Rows from block 10 of a small rotation predictor, named by matrix and row number. Rows with one number within an expert belong to one neuron, the router's apart. Each number is 128 + 24 x the weight over its row's rms, rounded and kept within 0 to 255. All counts start at 0. Numbers have three digits each.
Before each expert's rows are labels from the 100 images, of 14848, where the router gives the expert most weight on average: "responds to" is what is common among them. Only what is clearly more common there than usual is listed. The data: photos of plants, animals and fungi (iNaturalist).
# router: router (model.blocks.10.mlp.router.weight, 8x128), inputs 0-127
# gate: expert gate (model.blocks.10.mlp.gate, 8x128x128), inputs 0-127
# up: expert up (model.blocks.10.mlp.up, 8x128x128), inputs 0-127
# down: expert down (model.blocks.10.mlp.down, 8x128x128, transposed), outputs 0-127

# expert 3
responds to: order Passeriformes
router.3:147163085125122101114140130102118097104097105118138096110119151149155085116084113132113122099077117133126099143162126120156132115161092145107150079126126172111105163133138158112120111112106124115123075118118135104118109099170099099118097152105115124135077124126105130112153148103129156145111111100128154136123118110158092097107089187147114146121155096107151112106081091143109160147140
gate.3:153136110129116116134173138111136116115131123122126167156123102141132138119121165121088148178138154114161089129111143117092138112149126104136139115160138095136141150099127148122078140114128126120115137080146090174158105098133146089132101154118146104168176123134110125087162133102127128122176123136139136114115126130194086116096123118094104123137097173144108132158144131142129199175105
up.3:148142126128125127097104124167112151105106128109095152128119151159097097143143161193125140149148117157123096142104097069103159151108118130156146105116093112130122109125138163125116105113138138160101140119147093143092096134144099132134140135111178142128179117118150091148149105071103118131134143135141118104123110144175115154143154126092090089101118131065109132091150132139149162107148
down.3:100133162152147161120133143169129196117134187108108146150150142124141102124155118123106086122132129141131137109167147150126105176109110092096147118148125158108115128122150072120104145127127116102135169104140109108134120177110134091103133080128138132162110130138112129091129136131135126142118100133132091180139096120150094137156142151128148121118098152133176110090112107092087104080144
gate.4:142132134110068133119130093142128107093167095119129114106109158128130127094112096139139129100096139079119136132126121098195148140146167120121128149120148166094145145132117169112136157174163137115130128082137180163154104159119148131135079112136136103096083170131128140119146157114108103132079146112137122127150150105106098107130102119149164148134122118152139095159120092141149170134116
up.4:138141120144134146158107144159106107140136102157138132119116110094139129131106118150150120155161116124120111136137098101092141152127124117098162145117159091144129137127110150126135112147115147135182112143160142119143107157156100171127126166172155166114141139160152093074121152109157102140125068108140160135163101120139137116118190172157149122112130091113132134116157122071068112094153
down.4:114120138058093175162128130117116098105157207102087140137081112105170142113149106107130140099091138117155121107104114126112128151126119131117134140153122123133152131151094116150102120150168103151127139136107130139134123110124113145135158134108155130143170152142141111113131097166096124124095123174120120132162152118082102123157140080139135105117115168170093103158166122132149137165123

# expert 2
responds to: phylum Chordata; class Aves
router.2:182139096090153142116054119084145119140133118105142107093090103117085146118105159117111142134140139111110116141136157130133090153123141096117119084170115115091093118094136078101158145140142103119107119142118114104130115094151135131145150149146155105108140104122110107112099101123100097095148135141114125150105119120107139107154125145136102130159147141140090128154134121197101085154087
gate.3:147148146130172102169129133101120118134106077135085056078165117129151133144119118143108156127115155104089168153132147118147168122158133169150126136121149117121123137105115116110139164135097109149087137098119139105122115104131141122131132102119100137174123156138129113102091101169116121141099156099081130145127127125135112119110139127087087091139115122162126078110160143156078130095117
up.3:144132086134161133147065147138090174136116117142073077132141088110098122121102136117137098161155142115136094115126106154156128117148133081094082138150106092128095081112177152129115122117137106136128152144117139155161115088119125091147154120119125161133126121143092158151127119157112114115138139162132149137156153150120115151109133125096123133175117141095158150120131138158166109107077
down.3:153132128124108118161096089149116153118111160104157158141139165162115123144164124171155151101133107155132114155109121140121162091142134128109169148116090165161099093142149121123097129085135113165129153136091097141141127115179131144145132153131130097125117129147075142111120145162128162115108118113134146144128124093108130161137144141156136118105107150142102160156114127154068043124124
gate.4:153120104102144154142083119099121113126152134066102100177139118134080114145167107102134149103135124097120165096143136140109163149152146095144110133166115129125107091072109098148126091132157105147142112142127142136129085134131156145099112093139090147099149118099096121140112096170158182133110139101114099146149117133136170094122131111138140148148179116126119173118149138123143119113148
up.4:134127146126116150114131123123111141108111132160122144117116146161205118117145164157153123137106155155173123168140116099106130118106119154141142152073140102141161146154087166124101122118086118134145099103078104135115122153108112150117130168096152096140082152132160140158118174096100131111127111147108135117158160102109110131148116125088161103099074115126121122118136142096129153166161
down.4:196138132121119166140128147067133138190151138110140125151093114156117118145117104118143110113109120098103121134128137127122135139141138094158110119126093080108140098106126132128120139148150077147096130147128118183117122179158124127100156135142118138101150097139120135118096164095106162171159109148103122176108120071117141147111135116090095136121125155169097171148122129134092119133118

# expert 7
responds to: phylum Chordata; class Aves
router.7:169149122112125120146102136077122123156161093110148086110099100105122153135143107139120143108168149070099149136147137119147120129122139117103102098137069122057129137100144114108142132102128114120130138118091146078156173086109120121162141123153137135108107092127144165097126130131103098080131137143169097118125131148118151122179098113126119120113144121128092109154126125156117088152090
gate.3:166130152083137161121123130109157117162116092097124127111133118136106088145096112127127125095106097138163100064106116131156119128118113084152101108084132173115115144121132136153065135103155131126128105120097131126103094141092170158134095141152139141104109099152145155145152150147121147103131178102062104116144138132141162124107168129135128108136155105138117166090120152121135116158118
up.3:134102110177121096155139102106083136144146125135139134143131118074111115121135108109114132136115144114117095083144166163158133157142107099120083110124100101123101110104156133110172170137170100126102103158101160112130180138163113144124090091147158130110134120160127123141141121132178097160119093109119088111143123178153128119115141127170092128114148161101110104101091124125106111146148
down.3:124089157090093127128143142153111121136111117141088133112067110128139128125134145156146135125091112109097101137135131075103085115168132140157087120117160110137118129131122135088102134162137149152125167105089144124156136138119160091105153116142152124120127105083140131148091108169149119117137115138100129076124172090124139057142126088106095114159110116129133121091116112104125089161137
gate.4:141142111107123106124134126113139128112135150122116135146169120108100110099149152113102145106126127117143132173139099105092121139138101122131116127129204138148129154078092114147129091109142144154129108146119142129142115115123136131116149125084092132175125169103125085182136154143128163078134131112167164176119098163145099137144129092111124148157136143188155114112165173162120101128167
up.4:137164103110124117150129117117118122171127185102109103162106127141140130104123121118108143095103111113130193078129154105117129104087141150172144152103148098127130123150120106104132150083137090104165139165109095140098122140146144137134153121116158084131129107193152126181134124112135158147131131132153086144114121083089122128136140141084123129081101129134125137160124121146135155174116
down.4:150095124158161106102117164117130100102135112142121146135152160113152088099147095106114088133132143102131115106093132098143122090130118121090171120091136065112136112127113103144146102115167186134115147099169151155081124134102168116129163146105111169121116113102134127151102151139099133159110132093141163144141119094161133156091182144148129102141126124174120137120145098141139113128144

# expert 6
responds to: phylum Chordata; class Aves
router.6:160148132110099114123096155115129105141121116127132075097093118119091141083091098099134170128162145119141137120132159101144118134141125132094112095155082121102128094109114119099157164151129122126098133143110108082119170074119128142137145144130094091095130106129121120091137108128109055111148154126179092101121108147126121113129137136146105125153118147140136077136169152157100114141092
gate.11:099124108123144155152165119068170089106148074128152108135151132149158108069180169120122150119129144170124103143126115146140114123141138125136078163134124114115115129159119071116139089152118141151143138107144087119150133136099159125144140108103150126160153098091135127135132189096131184131123141162127143094090132144100131133121130105150097140121123142160150123112106151161148121124116
up.11:100161117116162165139125090107132184077103135150087114107115123115119128138125152108121099129137118108122100108071162130087181131151148150135083109111120163108142095119123080103134089117100131109104126130105127088069140118094154160147148118149133080098140122091107155150125141126179125071103120113133120095132131105141124114098158125126125138087133123132149146119133153136145127133114
down.11:157120128140150145138147130157131163112116109148121143140117128151123126134144098103132120102076121120121134132128097161126121138124136152205131105160133163151099104115132193130105133104168098123160168144140170130152146126120119125145144107147100150175082089161110157111131161115165162176137161134171123108149140143102171157134144140116159108143189129128124119149128137172139101118125
gate.12:157138085124118131126143131116100096128122141084178108125129115102119135136127148129141103127135139129137112101107142108156152125121066095122108140100139149133163108143136153102113109099148181089166109160097145163176149102160133125135113136089108125087124119103121107112134161126083105127178110123162113132165121116106108125130136140110118080117126133105188090142097125123106138201114
up.12:149133137094156140136117080138116170109079136078078096137081142148105133118137169136124150117124134142123139150144114114128131089116106162122139137125152151147104134121128124165123150090128154127164137121098129151111124147103137141113122163118174124086161133163155141101173100125116130172149142056100113148114105124096089141117148065137105129074140129115124139155099128147126146150121
down.12:097130169131131140090140098198122119137156117156093122177130131131117118133164124130181171129127125122162117161128123123112090150108171089105130130199157173115121123131171093155118159162144130155161135118136140080147134129123148109109138110130093145089149130113126146136092152101118131116138096129120123115131153146110122115111160094122131154126141106099111150124154170078091124130113

# expert 0
responds to: phylum Chordata; class Aves
router.0:142149063133111098108162095095182137152114182185152137130119166116142146139088140139112146130126111166099148170107121120143102098110098140131107091101115117143143165138099148111132105112103098103096154129086109128120117095137137132168144133112125141158127109095135111152174125112129107100157108131130153073125109127118096154068143125111108088123132109128139119116091128155141131131114
gate.3:128111099089128136147114107119121112135194147135171124147126122143094151154136123115132160078099111155110168103117135154126102133123124123117104129108117148112103140100108098170105121108100099132098112132106156126097107114139103113151070096118124136123129145101128152178115115136182091160124136111159136144150186108128126106116106101105072112087180120091120097130109155153131115147148
up.3:165137142115164140098177168169144132139124132126118157163123089101151177102110093131134121144100101103146144142114108149132137083139148153155107102098140118145108152138123127135118150126108158079095091172113171088152136112124122167071107127134145120105074094130167156123134152148173104123154147133126126139097150116138152135116134144142157151165110126153073148135132124143131143114108
down.3:147173093132146151066102145186177124132107130106164172154074135101145131184135135120144111100130137158149130116151137126127146124115108121134159100135146113130098085121128138122130136144162132089105147098142152100108150121128143115111126121146113131157164169157147101132141114085079091099127135131102124116147150085156115120132124153102142126089142149150107102125104133118113120180085
gate.4:169089112078129133099112174111136142123117096077139116128108078083144094148108131094136111152120152134125162105093110146117156148144097121140145142168123148093107138100140114113124131108137122118139128103131111121121123128122090154139113070133104078104127124167112155159065099127132122150110095090105126135108131151150171133101136115100159133104157158104178132121113168154132122148133
up.4:125099116134118148084139137126159106127113117098116137087124133103110105155147155085131096094126130115115139090118119114108129070127109110125143154137156143139130129160097171128113110156150092146195139104070126084157166094134133152129127076124121093143117150115108084148108109146131116131075134104120159141125150128111131138127111084117176140070152165121149097112110126131140150125140
down.4:119153124161122179159085099169147170115159108142094112107141097107111125108140134149131152113177133136130124098151093126090142101110146115114122109147145131128103101130154085129133117155115142110106127138113159110159134096171115144131111166131107174099166128132086131150101154125189090142112137127140109117076124138149091116157107131134133149083141157112168149115170105085136131141137